python train.py --arch="vit" --norm="layernorm" --muon_scale="match_rms_adamw" --momentum=0.9 --steps=8600 --warmup_steps=1720 --adamw_weight_decay_other_params=0.05
Rows from block 2 of a small self-supervised image encoder, named by matrix and row number. Rows with one number within an expert belong to one neuron, the router's apart. Each number is 50 + 15 x the weight over its row's rms, rounded and kept within 0 to 99. All counts start at 0. After the name is the row's rms in percent of the matrix's.
After each expert's rows are labels from the 100 images, of 14976, where the router gives the expert most weight on average: "strongest on" is what is common among them; "colour at peak" is the nearest of a few named colours to the mean colour under the peak. Only what is clearly more common there than usual is listed. The data: telescope images of galaxies (Galaxy Zoo DECaLS).
# router: slot weights (model.blocks.2.mlp.router.weight, 64x192, trained with AdamW), inputs 96-191
# gate: expert gate (model.blocks.2.mlp.gate, 32x96x192), inputs 96-191
# up: expert up (model.blocks.2.mlp.up, 32x96x192), inputs 96-191
# down: expert down (model.blocks.2.mlp.down, 32x192x96, transposed), outputs 96-191

# expert 4
router.8 086:46 51 46 63 65 58 44 50 53 60 75 57 23 28 28 80 77 39 36 71 33 35 61 66 56 52 46 44 42 53 44 99 53 66 25 78 38 40 29 43 45 39 48 65 59 75 67 56 75 72 83 64 42 57 65 63 37 70 41 21 35 37 31 59 67 47 49 38 60 49 45 17 56 53 73 42 67 48 53 62 48 46 70 32 40 51 30 75 41 54 40 57 37 38 45 35
router.9 079:17 59 38 38 86 53 37 21 68 49 72 44 53 55 60 67 81 49 49 56 29 53 66 32 48 33 46 64 47 48 64 68 54 56 43 36 41 35 60 68 68 69 29 45 48 69 55 53 54 49 82 71 61 20 59 41 43 53 60 46 51 52 24 45 52 39 52 60 16 55 23 31 59 41 74 51 52 99 54 46 50 63 40 26 48 62 51 59 40 58 38 55 48 32 63 67
gate.0 138:36 52 42 47 34 25 19 46 50 48 67 29 51 59 52 27 54 63 58 59 66 80 40 54 72 52 55 36 63 56 37 38 42 51 59 69 61 56 45 51 28 81 52 52 68 49 33 44 22 59 49 50 37 63 39 50 40 41 49 60 50 20 40 37 49 48 44 34 49 60 41 45 24 55 46 54 28 64 29 27 29 55 37 34 11 53 52 64 32 65 41 56 55 50 63 53
up.0 142:67 58 37 35 58 37 43 43 40 38 91 33 63 52 31 51 55 49 55 49 46 60 39 90 37 58 44 65 63 55 38 52 54 24 63 43 60 40 35 58 35 52 46 46 78 31 54 57 28 35 58 49 40 21 16 31 38 47 59 29 51 12 63 51 29 77 33 64 56 36 49 49 24 52 67 50 19 53 16 17 30 66 60 35 37 51 40 50 34 59 49 77 50 57 46 27
down.0 152:52 31 66 61 22 48 78 69 53 37 55 67 64 57 70 65 16 53 33 50 32 48 48 41 15 44 56 52 32 36 38 43 43 60 48 28 65 64 34 46 60 43 63 53 08 44 79 52 39 36 33 66 41 45 24 39 35 72 64 46 58 71 07 42 60 56 46 63 44 33 53 54 60 69 40 69 77 15 46 40 60 16 56 41 22 45 53 62 60 41 67 19 57 21 65 40
strongest on: edge-on disk: yes; roundness: cigar-shaped
colour at peak: brown

# expert 31
router.62 121:52 47 62 30 09 57 35 49 27 43 73 62 30 58 36 50 51 23 57 48 57 72 34 56 59 60 68 30 55 51 45 60 45 36 53 52 50 45 49 58 43 58 32 49 62 62 39 23 57 32 36 40 37 48 38 43 91 59 50 42 69 47 22 70 39 64 48 68 65 52 41 36 29 61 50 73 26 61 19 34 33 41 40 47 31 32 18 22 48 58 38 79 61 48 63 46
router.63 088:39 58 43 41 46 33 40 39 43 65 43 36 48 27 54 62 64 50 44 34 41 50 55 53 44 30 47 44 47 43 29 47 45 50 37 43 36 72 44 59 48 42 49 38 65 51 40 68 26 65 47 46 73 27 34 53 46 25 34 63 65 47 22 40 42 56 43 77 45 86 48 37 33 28 62 57 77 58 30 77 35 60 44 64 65 51 42 28 37 53 27 69 64 95 54 33
gate.0 113:79 19 52 33 51 39 41 46 29 28 53 76 54 36 77 49 50 51 44 55 54 87 58 62 25 53 31 70 45 50 68 45 50 57 48 74 51 54 47 80 47 64 59 66 24 50 60 65 46 38 25 35 53 67 62 74 77 60 39 46 56 36 55 65 61 25 50 57 63 27 58 46 51 45 59 37 74 78 50 46 56 59 37 38 57 32 46 35 59 57 48 49 58 44 56 26
up.0 106:70 74 51 63 73 62 60 41 59 60 66 36 49 56 61 23 39 47 52 56 33 35 51 42 56 52 70 44 52 75 41 37 62 56 53 24 33 39 52 37 51 58 56 43 78 51 70 48 62 60 40 55 50 53 73 64 55 44 44 62 58 51 76 78 42 36 31 58 63 44 58 36 31 62 18 63 53 32 58 61 66 47 53 74 42 64 27 36 63 42 58 37 54 34 61 60
down.0 106:56 66 76 65 77 47 36 36 75 53 22 38 41 44 79 62 38 62 27 26 33 38 56 56 44 67 42 38 54 57 39 36 58 78 39 58 42 52 66 34 33 55 57 59 38 33 50 53 48 50 58 32 56 53 67 51 88 12 50 50 31 48 63 29 35 32 51 73 52 35 59 57 56 58 65 71 72 34 52 52 59 54 47 53 67 33 36 93 32 50 53 30 46 42 54 36
strongest on: shape: featured or disk; edge-on disk: no; bar: no
colour at peak: brown

# expert 15
router.30 103:43 35 54 47 82 46 38 34 32 74 53 29 62 51 30 49 54 75 49 76 46 40 30 53 55 49 46 56 64 72 76 49 45 74 37 55 43 61 74 45 43 47 25 47 42 73 53 33 68 74 56 73 47 43 64 53 38 56 44 66 24 53 64 50 24 60 58 88 45 70 53 37 57 63 50 44 44 55 49 46 47 57 57 42 46 26 46 36 51 54 77 60 60 47 41 43
router.31 113:51 72 27 69 68 50 40 59 61 54 56 57 50 59 36 35 50 58 59 53 14 54 42 41 69 20 58 42 49 59 56 49 32 65 58 47 36 56 58 42 35 21 21 60 45 58 48 37 78 35 71 63 33 40 58 55 71 47 62 69 57 60 56 71 44 35 33 70 44 43 48 84 56 46 64 58 39 35 61 54 62 38 60 59 42 45 32 41 47 43 40 65 72 52 53 73
gate.0 031:60 50 35 40 64 50 55 43 56 56 60 51 53 66 67 48 51 63 41 27 79 42 55 35 64 48 31 59 37 72 29 39 56 53 47 29 57 51 38 47 55 63 79 36 15 52 48 58 33 63 56 69 35 40 45 30 45 64 27 43 44 63 71 38 76 50 59 47 48 24 58 62 48 67 65 36 47 53 72 79 66 43 53 43 31 48 38 57 44 54 50 31 47 73 40 47
up.0 041:45 44 56 40 51 25 65 49 45 71 53 37 33 41 24 53 30 28 52 73 34 39 54 64 25 58 76 53 68 35 62 54 56 50 52 48 57 49 72 34 42 48 39 43 89 57 30 45 62 51 42 11 56 62 78 68 76 20 62 53 62 42 36 53 30 56 63 67 75 72 40 51 58 55 66 53 61 54 41 07 44 65 41 55 75 33 75 50 61 56 40 62 42 54 36 45
down.0 039:62 45 49 46 37 45 68 72 29 53 59 34 81 51 77 54 64 43 67 53 44 50 56 72 62 62 22 37 40 32 19 35 49 75 64 43 64 33 61 53 33 57 63 66 60 60 70 51 23 93 26 51 49 48 33 58 46 39 57 63 53 54 65 25 55 68 58 82 81 69 44 63 68 40 57 53 60 64 54 49 34 70 45 42 22 54 53 52 47 38 46 43 72 57 50 63
strongest on: shape: featured or disk
colour at peak: brown

# expert 20
router.40 104:48 40 44 68 79 46 41 64 14 38 66 51 48 74 49 67 57 53 46 43 44 20 56 31 68 47 57 72 56 44 48 57 54 60 37 27 72 37 57 67 58 66 28 61 63 54 61 49 29 68 75 64 34 52 50 45 28 71 49 66 35 50 46 60 37 62 78 41 44 60 14 22 47 75 78 62 56 42 50 53 41 34 54 54 42 75 21 46 48 54 48 49 60 44 64 28
router.41 089:52 83 51 54 91 44 37 63 57 38 57 39 30 59 56 48 61 34 51 74 36 40 20 52 50 56 61 79 47 99 60 73 52 48 53 52 39 43 55 47 28 64 48 51 40 61 32 47 42 63 67 70 38 30 34 40 30 44 09 62 48 74 69 37 59 48 75 64 64 92 48 42 77 27 54 36 67 60 37 49 54 63 50 44 49 67 18 44 34 19 54 55 38 44 35 56
gate.0 006:52 57 50 48 63 54 36 32 65 48 52 40 48 39 90 45 53 12 49 57 46 47 42 36 51 57 56 20 49 58 28 65 33 63 21 64 22 38 23 42 41 64 43 55 45 58 44 31 66 66 77 44 43 32 43 41 52 54 47 51 62 65 50 66 47 33 52 60 76 57 48 67 30 50 73 49 10 50 66 47 85 57 67 36 53 78 35 53 41 55 35 72 59 71 36 66
up.0 009:65 51 55 59 74 60 39 34 37 60 51 32 42 53 69 33 69 55 80 32 53 43 58 26 58 40 53 53 54 52 54 64 44 73 32 54 75 62 40 67 41 46 58 60 42 31 67 33 65 72 65 50 19 45 33 42 74 53 73 60 73 59 52 55 61 69 39 83 41 48 25 49 39 35 42 51 18 52 57 56 88 33 65 24 50 56 37 57 30 95 78 43 52 77 52 54
down.0 008:60 38 56 60 61 65 74 48 55 50 69 36 73 44 63 54 37 56 96 54 48 36 31 42 32 26 66 45 81 39 64 40 67 29 43 73 62 75 24 36 43 47 61 55 59 48 45 43 63 52 52 40 67 68 65 49 57 36 47 56 66 41 21 63 78 45 20 44 52 50 49 34 51 33 59 47 51 10 68 37 62 39 57 26 29 51 40 43 46 77 40 55 51 38 60 55
strongest on: shape: featured or disk; edge-on disk: yes
colour at peak: brown

# expert 8
router.16 099:56 81 29 30 54 40 48 36 50 61 77 21 34 50 40 41 45 46 66 55 33 53 07 37 60 44 77 24 62 52 51 62 44 60 57 61 43 82 28 65 52 54 48 53 54 61 42 53 68 43 57 53 46 37 54 39 54 91 68 71 72 68 73 57 37 63 68 74 54 78 44 50 49 72 54 57 32 52 48 28 14 65 47 56 50 80 45 13 48 62 49 59 73 54 54 43
router.17 117:81 58 60 48 52 61 48 54 28 66 72 51 36 31 55 56 42 55 67 53 49 40 40 55 28 27 51 60 51 40 41 55 66 73 64 55 51 27 48 78 49 60 32 49 71 60 38 40 50 53 34 40 61 58 51 44 29 43 43 50 47 31 42 51 26 53 78 59 60 89 42 18 60 35 88 59 17 91 33 26 54 58 50 46 28 29 41 51 70 45 47 64 73 54 80 40
gate.0 020:34 49 33 42 28 20 61 29 74 51 22 76 21 52 48 42 61 55 35 64 38 55 49 83 50 52 75 34 69 63 72 52 68 54 71 60 62 53 30 66 33 51 47 40 38 43 35 56 51 53 26 62 52 65 38 59 24 52 38 50 41 60 55 67 45 55 67 27 89 68 41 56 59 33 72 21 89 73 39 78 38 59 67 48 43 28 32 71 38 36 72 62 41 44 42 38
up.0 020:42 74 51 44 70 70 32 22 49 78 71 47 40 38 42 75 65 45 70 41 54 46 09 52 29 39 47 71 37 70 60 58 44 62 28 27 44 66 47 47 51 32 33 44 43 53 56 35 67 50 61 51 45 46 32 63 35 59 48 64 48 49 55 44 73 50 54 52 30 43 82 40 56 43 27 56 61 55 25 20 53 36 49 54 34 38 39 69 42 58 88 31 65 68 58 69
down.0 018:15 47 55 53 55 64 38 39 55 36 63 41 64 43 20 57 59 50 20 58 55 39 67 55 24 53 35 60 61 65 56 63 35 52 45 40 52 52 67 48 50 64 17 31 73 47 39 58 51 65 55 18 49 44 36 41 58 61 41 62 54 76 70 42 39 66 43 55 29 63 62 16 46 45 29 41 56 42 28 52 65 55 56 38 54 47 52 64 33 73 70 61 37 70 63 45
strongest on: edge-on disk: yes
colour at peak: brown; grey

# expert 25
router.50 099:35 68 41 40 52 46 51 73 56 71 60 50 35 38 67 43 65 22 58 66 38 48 51 65 65 42 41 32 70 85 70 51 61 58 51 57 41 44 26 53 21 39 74 46 60 70 53 68 54 46 66 50 66 25 62 32 42 58 46 45 55 35 71 45 59 75 76 46 43 69 53 41 42 33 58 64 74 62 64 69 48 53 48 43 44 89 39 71 49 36 59 38 57 72 67 44
router.51 091:63 41 51 75 85 66 59 47 52 49 49 54 61 47 37 66 68 41 46 63 32 43 47 64 58 37 53 99 71 59 52 98 40 52 25 36 47 55 41 29 53 48 52 40 42 64 51 53 37 62 73 65 87 56 40 50 34 45 49 35 50 45 79 65 66 49 36 39 00 38 42 41 46 81 54 70 69 72 47 42 45 62 59 27 38 26 38 58 70 31 50 45 55 42 92 48
gate.0 113:16 67 42 53 55 65 56 39 78 59 53 59 61 74 09 15 24 55 80 43 32 32 51 77 42 69 52 36 55 26 35 66 71 22 43 43 49 54 34 69 26 48 54 34 58 52 44 92 57 35 54 49 67 36 35 49 45 30 63 52 54 51 67 45 47 48 31 39 78 54 25 54 63 50 43 63 38 45 21 46 54 77 61 38 61 43 59 38 43 65 57 52 77 70 34 33
up.0 109:87 50 53 34 54 46 52 43 52 41 50 51 50 40 88 76 62 43 24 35 60 56 51 12 66 38 52 51 38 77 67 37 30 68 45 61 47 65 51 49 69 38 52 55 53 48 55 18 47 76 51 71 52 55 68 52 48 64 31 49 38 60 32 53 45 47 81 72 29 40 88 34 48 44 59 41 74 54 77 29 34 38 35 56 42 44 54 76 40 27 52 44 15 29 43 72
down.0 109:69 43 65 54 50 61 58 48 43 67 58 38 67 48 30 62 59 44 48 35 77 61 42 49 52 48 56 45 80 51 43 48 38 48 55 41 26 53 60 41 42 60 45 59 48 44 48 46 52 55 53 56 41 37 20 58 37 38 36 62 43 59 40 45 28 80 45 40 81 68 49 25 23 79 65 56 35 84 58 20 65 99 57 30 46 32 78 60 91 43 41 66 45 55 49 57
strongest on: shape: featured or disk; edge-on disk: yes; roundness: cigar-shaped
colour at peak: brown

# expert 21
router.42 091:27 58 36 26 75 40 63 50 67 47 75 60 60 40 53 65 36 49 53 59 36 73 23 50 65 44 78 44 31 46 45 39 28 18 47 61 67 69 25 75 30 20 45 63 49 47 52 56 36 29 36 54 34 48 60 47 35 83 43 37 46 47 56 83 22 56 41 84 26 37 45 60 43 48 69 57 65 52 33 23 41 45 65 31 29 50 44 47 45 63 58 63 59 39 54 57
router.43 100:51 53 41 65 58 55 57 15 19 32 73 38 47 61 54 64 59 25 53 75 58 64 54 22 59 54 57 53 49 40 29 35 47 49 52 61 27 74 41 62 66 47 60 27 69 40 24 90 43 45 77 30 25 25 44 65 38 61 44 20 59 49 43 58 24 51 50 52 14 40 52 68 38 59 39 52 42 54 42 37 42 29 70 38 62 67 31 67 47 58 61 50 70 69 55 29
gate.0 016:68 51 49 47 62 54 46 92 31 62 22 41 66 27 47 54 70 60 69 44 45 72 78 49 51 30 22 27 69 42 46 44 78 49 36 71 53 50 61 52 36 34 65 29 49 31 43 51 40 65 28 44 38 65 59 60 69 47 53 46 62 34 64 75 81 48 45 57 55 48 50 54 41 69 51 50 68 65 51 59 31 44 62 68 61 79 56 60 38 16 41 22 38 73 50 60
up.0 027:43 58 60 58 44 52 63 23 52 19 79 24 36 69 48 27 48 64 39 51 54 36 43 11 59 74 48 79 36 42 65 51 24 41 43 14 61 74 53 52 80 52 58 52 53 62 69 51 44 59 53 46 58 46 33 47 32 65 44 71 41 67 32 35 42 74 41 66 55 15 22 42 63 57 30 51 65 37 46 61 63 70 76 40 66 52 44 34 61 53 57 78 48 38 46 43
down.0 022:30 49 48 24 41 46 53 60 44 60 47 59 51 48 44 28 45 39 15 57 65 36 37 33 41 67 55 65 50 51 45 66 40 18 49 49 89 49 29 43 89 33 56 59 76 67 64 56 43 31 48 23 57 62 51 69 52 60 31 37 55 62 55 47 60 71 30 69 33 58 45 50 30 47 36 57 39 61 39 60 68 47 62 20 69 42 23 56 42 48 65 78 46 55 27 61
strongest on: shape: featured or disk; edge-on disk: no; spiral arms: yes
colour at peak: brown; grey

# expert 23
router.46 122:76 74 29 54 39 48 72 35 41 05 56 37 34 62 46 80 51 75 66 46 41 59 35 67 78 44 63 53 66 39 32 51 23 43 52 50 51 44 32 72 33 59 51 44 74 36 52 59 28 29 52 47 46 72 25 43 31 72 59 66 42 50 55 62 42 68 66 40 37 62 55 32 42 73 53 63 60 34 60 35 19 59 48 34 42 39 34 51 48 78 58 66 66 46 75 32
router.47 092:56 54 39 36 55 59 55 25 37 10 82 59 60 48 61 40 62 61 45 49 38 50 35 32 54 47 70 64 58 37 49 39 26 63 53 58 58 18 45 67 39 38 42 43 63 32 30 38 66 39 40 65 54 38 32 34 40 58 44 39 48 37 50 54 35 51 57 60 45 37 33 50 23 78 75 52 66 32 27 44 50 44 49 43 54 50 37 39 40 63 33 69 60 46 32 50
gate.0 085:65 41 51 56 52 20 45 70 31 36 47 63 46 37 81 50 50 41 48 81 50 68 71 31 39 77 13 72 42 84 51 62 34 67 44 63 19 40 56 45 63 32 74 46 41 54 47 51 47 53 46 54 41 48 60 51 67 67 28 12 30 71 53 50 50 43 54 79 56 82 75 34 64 49 57 48 62 61 70 49 53 42 28 63 43 47 62 63 60 34 57 59 62 31 36 65
up.0 121:46 72 46 77 80 59 57 20 49 25 40 54 45 49 40 50 42 66 72 90 47 47 39 50 75 60 36 69 43 52 56 45 42 55 69 51 21 68 72 48 17 54 48 51 57 67 33 76 76 85 56 57 41 42 36 41 29 55 48 73 64 52 34 57 47 50 45 57 34 33 56 52 62 44 61 33 75 46 44 40 54 43 51 53 79 58 50 54 26 42 58 47 55 37 14 42
down.0 117:24 48 55 55 51 40 70 60 62 43 64 59 57 55 74 56 31 83 60 76 58 29 43 35 70 57 33 48 48 37 54 16 53 44 44 44 32 65 61 52 56 65 72 64 35 47 43 46 63 49 53 35 25 64 48 52 48 47 60 58 79 38 63 59 70 43 51 53 32 37 91 61 89 28 43 45 38 35 61 50 73 38 62 57 70 62 64 52 33 53 55 29 66 67 34 47
strongest on: shape: featured or disk; edge-on disk: no; spiral arms: yes
colour at peak: brown

# expert 26
router.52 106:65 54 41 38 42 61 58 46 60 42 54 55 61 59 50 57 58 31 63 47 66 88 43 50 69 41 62 42 39 29 21 50 42 38 63 82 38 73 14 47 22 50 43 61 24 34 43 53 58 34 34 48 42 51 32 44 33 33 35 25 52 58 28 54 52 61 50 71 52 62 54 46 31 56 49 69 43 41 32 44 38 16 53 19 50 52 60 34 59 52 65 55 51 49 31 41
router.53 117:36 52 67 59 24 40 37 59 47 40 71 68 48 43 54 61 41 31 60 36 51 71 18 43 65 59 36 59 48 17 34 60 45 41 67 90 48 47 32 41 35 44 68 27 37 51 51 63 37 37 32 43 36 33 52 53 46 48 66 24 45 61 50 40 50 68 38 52 47 46 40 71 33 62 72 62 46 70 24 40 31 38 43 34 42 78 36 63 45 31 62 71 44 61 56 62
gate.0 121:52 25 91 58 53 62 37 53 40 56 42 62 41 58 64 59 27 42 53 35 53 45 53 21 28 34 51 58 14 44 84 64 56 27 42 65 45 54 45 48 76 54 62 47 32 29 71 26 60 48 32 50 64 30 61 52 22 75 23 37 21 44 51 27 65 34 62 37 31 44 52 48 60 60 66 48 59 56 60 53 41 24 54 74 30 68 36 66 61 60 37 60 76 33 54 72
up.0 120:45 65 01 58 51 60 61 45 71 40 53 54 65 26 57 25 63 60 43 71 31 61 41 71 53 49 53 32 63 47 25 35 46 75 59 40 52 63 48 59 39 11 33 44 67 57 54 55 70 28 62 45 38 49 33 43 68 51 61 54 74 30 65 75 51 56 18 72 45 41 64 58 53 47 35 45 39 40 33 41 48 73 45 34 73 37 46 38 20 23 48 42 29 62 26 53
down.0 108:61 50 75 66 40 53 44 27 53 50 61 68 32 79 54 56 58 46 37 43 66 50 54 48 36 48 16 90 50 72 42 41 48 73 62 62 68 49 26 52 29 69 38 49 59 56 48 45 56 59 55 31 71 47 46 51 43 46 43 39 58 31 46 07 63 49 50 41 58 59 43 37 61 45 65 26 62 58 35 44 71 20 64 33 43 65 34 61 40 31 49 67 59 14 59 33
strongest on: bulge size: moderate
colour at peak: grey

# expert 18
router.36 088:34 55 29 65 57 58 59 57 53 50 47 39 42 35 34 55 75 12 45 54 63 63 40 64 42 41 41 89 67 80 63 68 68 45 26 57 42 24 35 51 33 51 52 27 69 65 74 52 54 37 67 49 51 39 55 55 40 63 30 13 45 20 59 52 39 48 79 59 27 51 33 31 60 63 56 39 46 70 48 22 66 48 68 55 67 38 30 59 32 56 36 45 30 61 43 62
router.37 092:51 40 55 33 56 53 39 48 51 55 57 44 53 28 58 79 62 33 75 59 87 27 48 55 69 52 43 59 73 56 60 60 39 73 27 53 61 46 47 68 53 23 45 46 49 62 71 69 39 51 67 72 63 59 67 50 33 55 27 34 48 55 43 49 64 40 68 82 42 71 52 44 48 64 88 37 60 83 43 51 53 65 36 28 51 43 49 52 27 45 56 54 35 52 64 73
gate.0 106:36 49 47 39 51 68 39 37 33 50 62 38 57 34 46 28 52 46 48 32 35 42 31 91 52 54 52 56 38 62 60 56 65 60 67 51 77 43 66 44 31 46 48 53 45 88 81 78 44 67 65 50 54 47 55 70 40 43 49 41 36 46 64 48 64 50 37 18 31 53 46 40 41 46 45 17 46 53 20 76 71 49 63 54 60 62 57 64 16 24 50 40 45 54 71 52
up.0 128:56 48 56 83 52 40 54 58 81 37 57 82 70 44 59 66 37 58 41 77 25 60 42 24 51 43 59 51 49 45 39 16 48 30 61 71 32 43 67 32 24 60 41 35 59 39 12 62 42 65 49 21 50 70 62 18 38 30 57 60 48 47 66 51 26 62 44 53 51 27 56 68 68 52 54 57 75 06 75 64 54 40 25 61 40 44 69 50 55 52 51 50 54 45 69 50
down.0 137:48 70 35 55 33 50 60 74 66 51 26 55 70 45 61 48 50 58 39 56 67 46 66 42 78 46 30 50 45 62 48 53 58 54 46 42 39 41 38 58 32 48 67 52 70 53 46 76 35 76 50 35 81 35 66 51 56 46 49 31 48 46 56 55 33 62 71 48 49 47 35 29 58 63 52 73 51 31 66 41 83 71 59 62 18 84 41 71 47 55 57 43 49 81 48 54
strongest on: edge-on disk: yes
colour at peak: grey

# expert 3
router.6 086:38 68 43 55 60 50 42 37 61 44 49 37 66 38 43 58 38 33 63 65 63 43 47 66 42 46 64 65 52 61 42 47 73 48 41 99 45 63 40 06 57 55 37 26 43 64 41 76 48 56 38 33 56 28 49 40 12 41 54 69 33 44 48 59 41 50 54 60 45 55 50 46 43 43 70 32 46 48 48 59 72 45 45 19 61 42 46 48 63 53 46 53 57 55 30 51
router.7 094:36 40 41 40 50 37 53 45 42 36 54 51 29 30 39 46 49 54 63 55 44 50 38 34 56 60 50 57 42 40 46 58 30 19 68 79 31 65 45 34 56 50 43 49 72 41 51 54 72 61 58 51 60 47 53 53 29 48 49 64 41 72 42 54 43 44 22 45 38 64 29 29 57 70 68 19 65 63 46 28 52 31 58 44 47 73 33 42 50 43 57 73 78 50 36 40
gate.0 142:93 26 55 50 81 24 52 58 59 29 70 52 43 62 50 38 26 55 74 43 30 57 39 58 38 68 63 47 40 53 32 50 46 23 53 36 53 35 44 68 46 45 64 29 57 53 72 58 84 30 53 46 45 36 49 42 70 75 42 39 58 51 52 55 70 53 32 40 55 46 65 51 49 35 62 61 39 14 55 26 44 59 72 56 90 27 14 40 67 65 49 50 62 64 19 47
up.0 143:00 32 40 40 25 66 47 44 50 75 17 56 45 52 62 67 66 30 23 35 69 39 69 27 65 40 44 58 59 63 67 60 71 58 36 58 47 87 38 45 45 42 62 65 00 56 49 36 23 59 48 33 70 61 51 54 52 52 63 36 39 21 40 60 56 39 73 46 30 63 54 70 51 52 64 47 73 69 56 82 54 39 40 70 31 89 69 55 22 60 43 33 43 56 68 53
down.0 148:37 49 25 58 50 47 56 57 34 50 59 19 70 47 39 34 55 63 89 48 38 54 83 60 47 35 77 42 66 25 64 38 58 61 47 44 58 65 57 75 29 56 42 71 35 41 61 75 41 58 53 68 49 53 38 43 44 96 31 75 51 44 28 53 41 69 55 23 62 45 54 60 42 34 27 55 52 55 44 34 35 52 66 47 39 27 49 59 29 49 34 51 51 38 49 32
strongest on: edge-on disk: yes
colour at peak: brown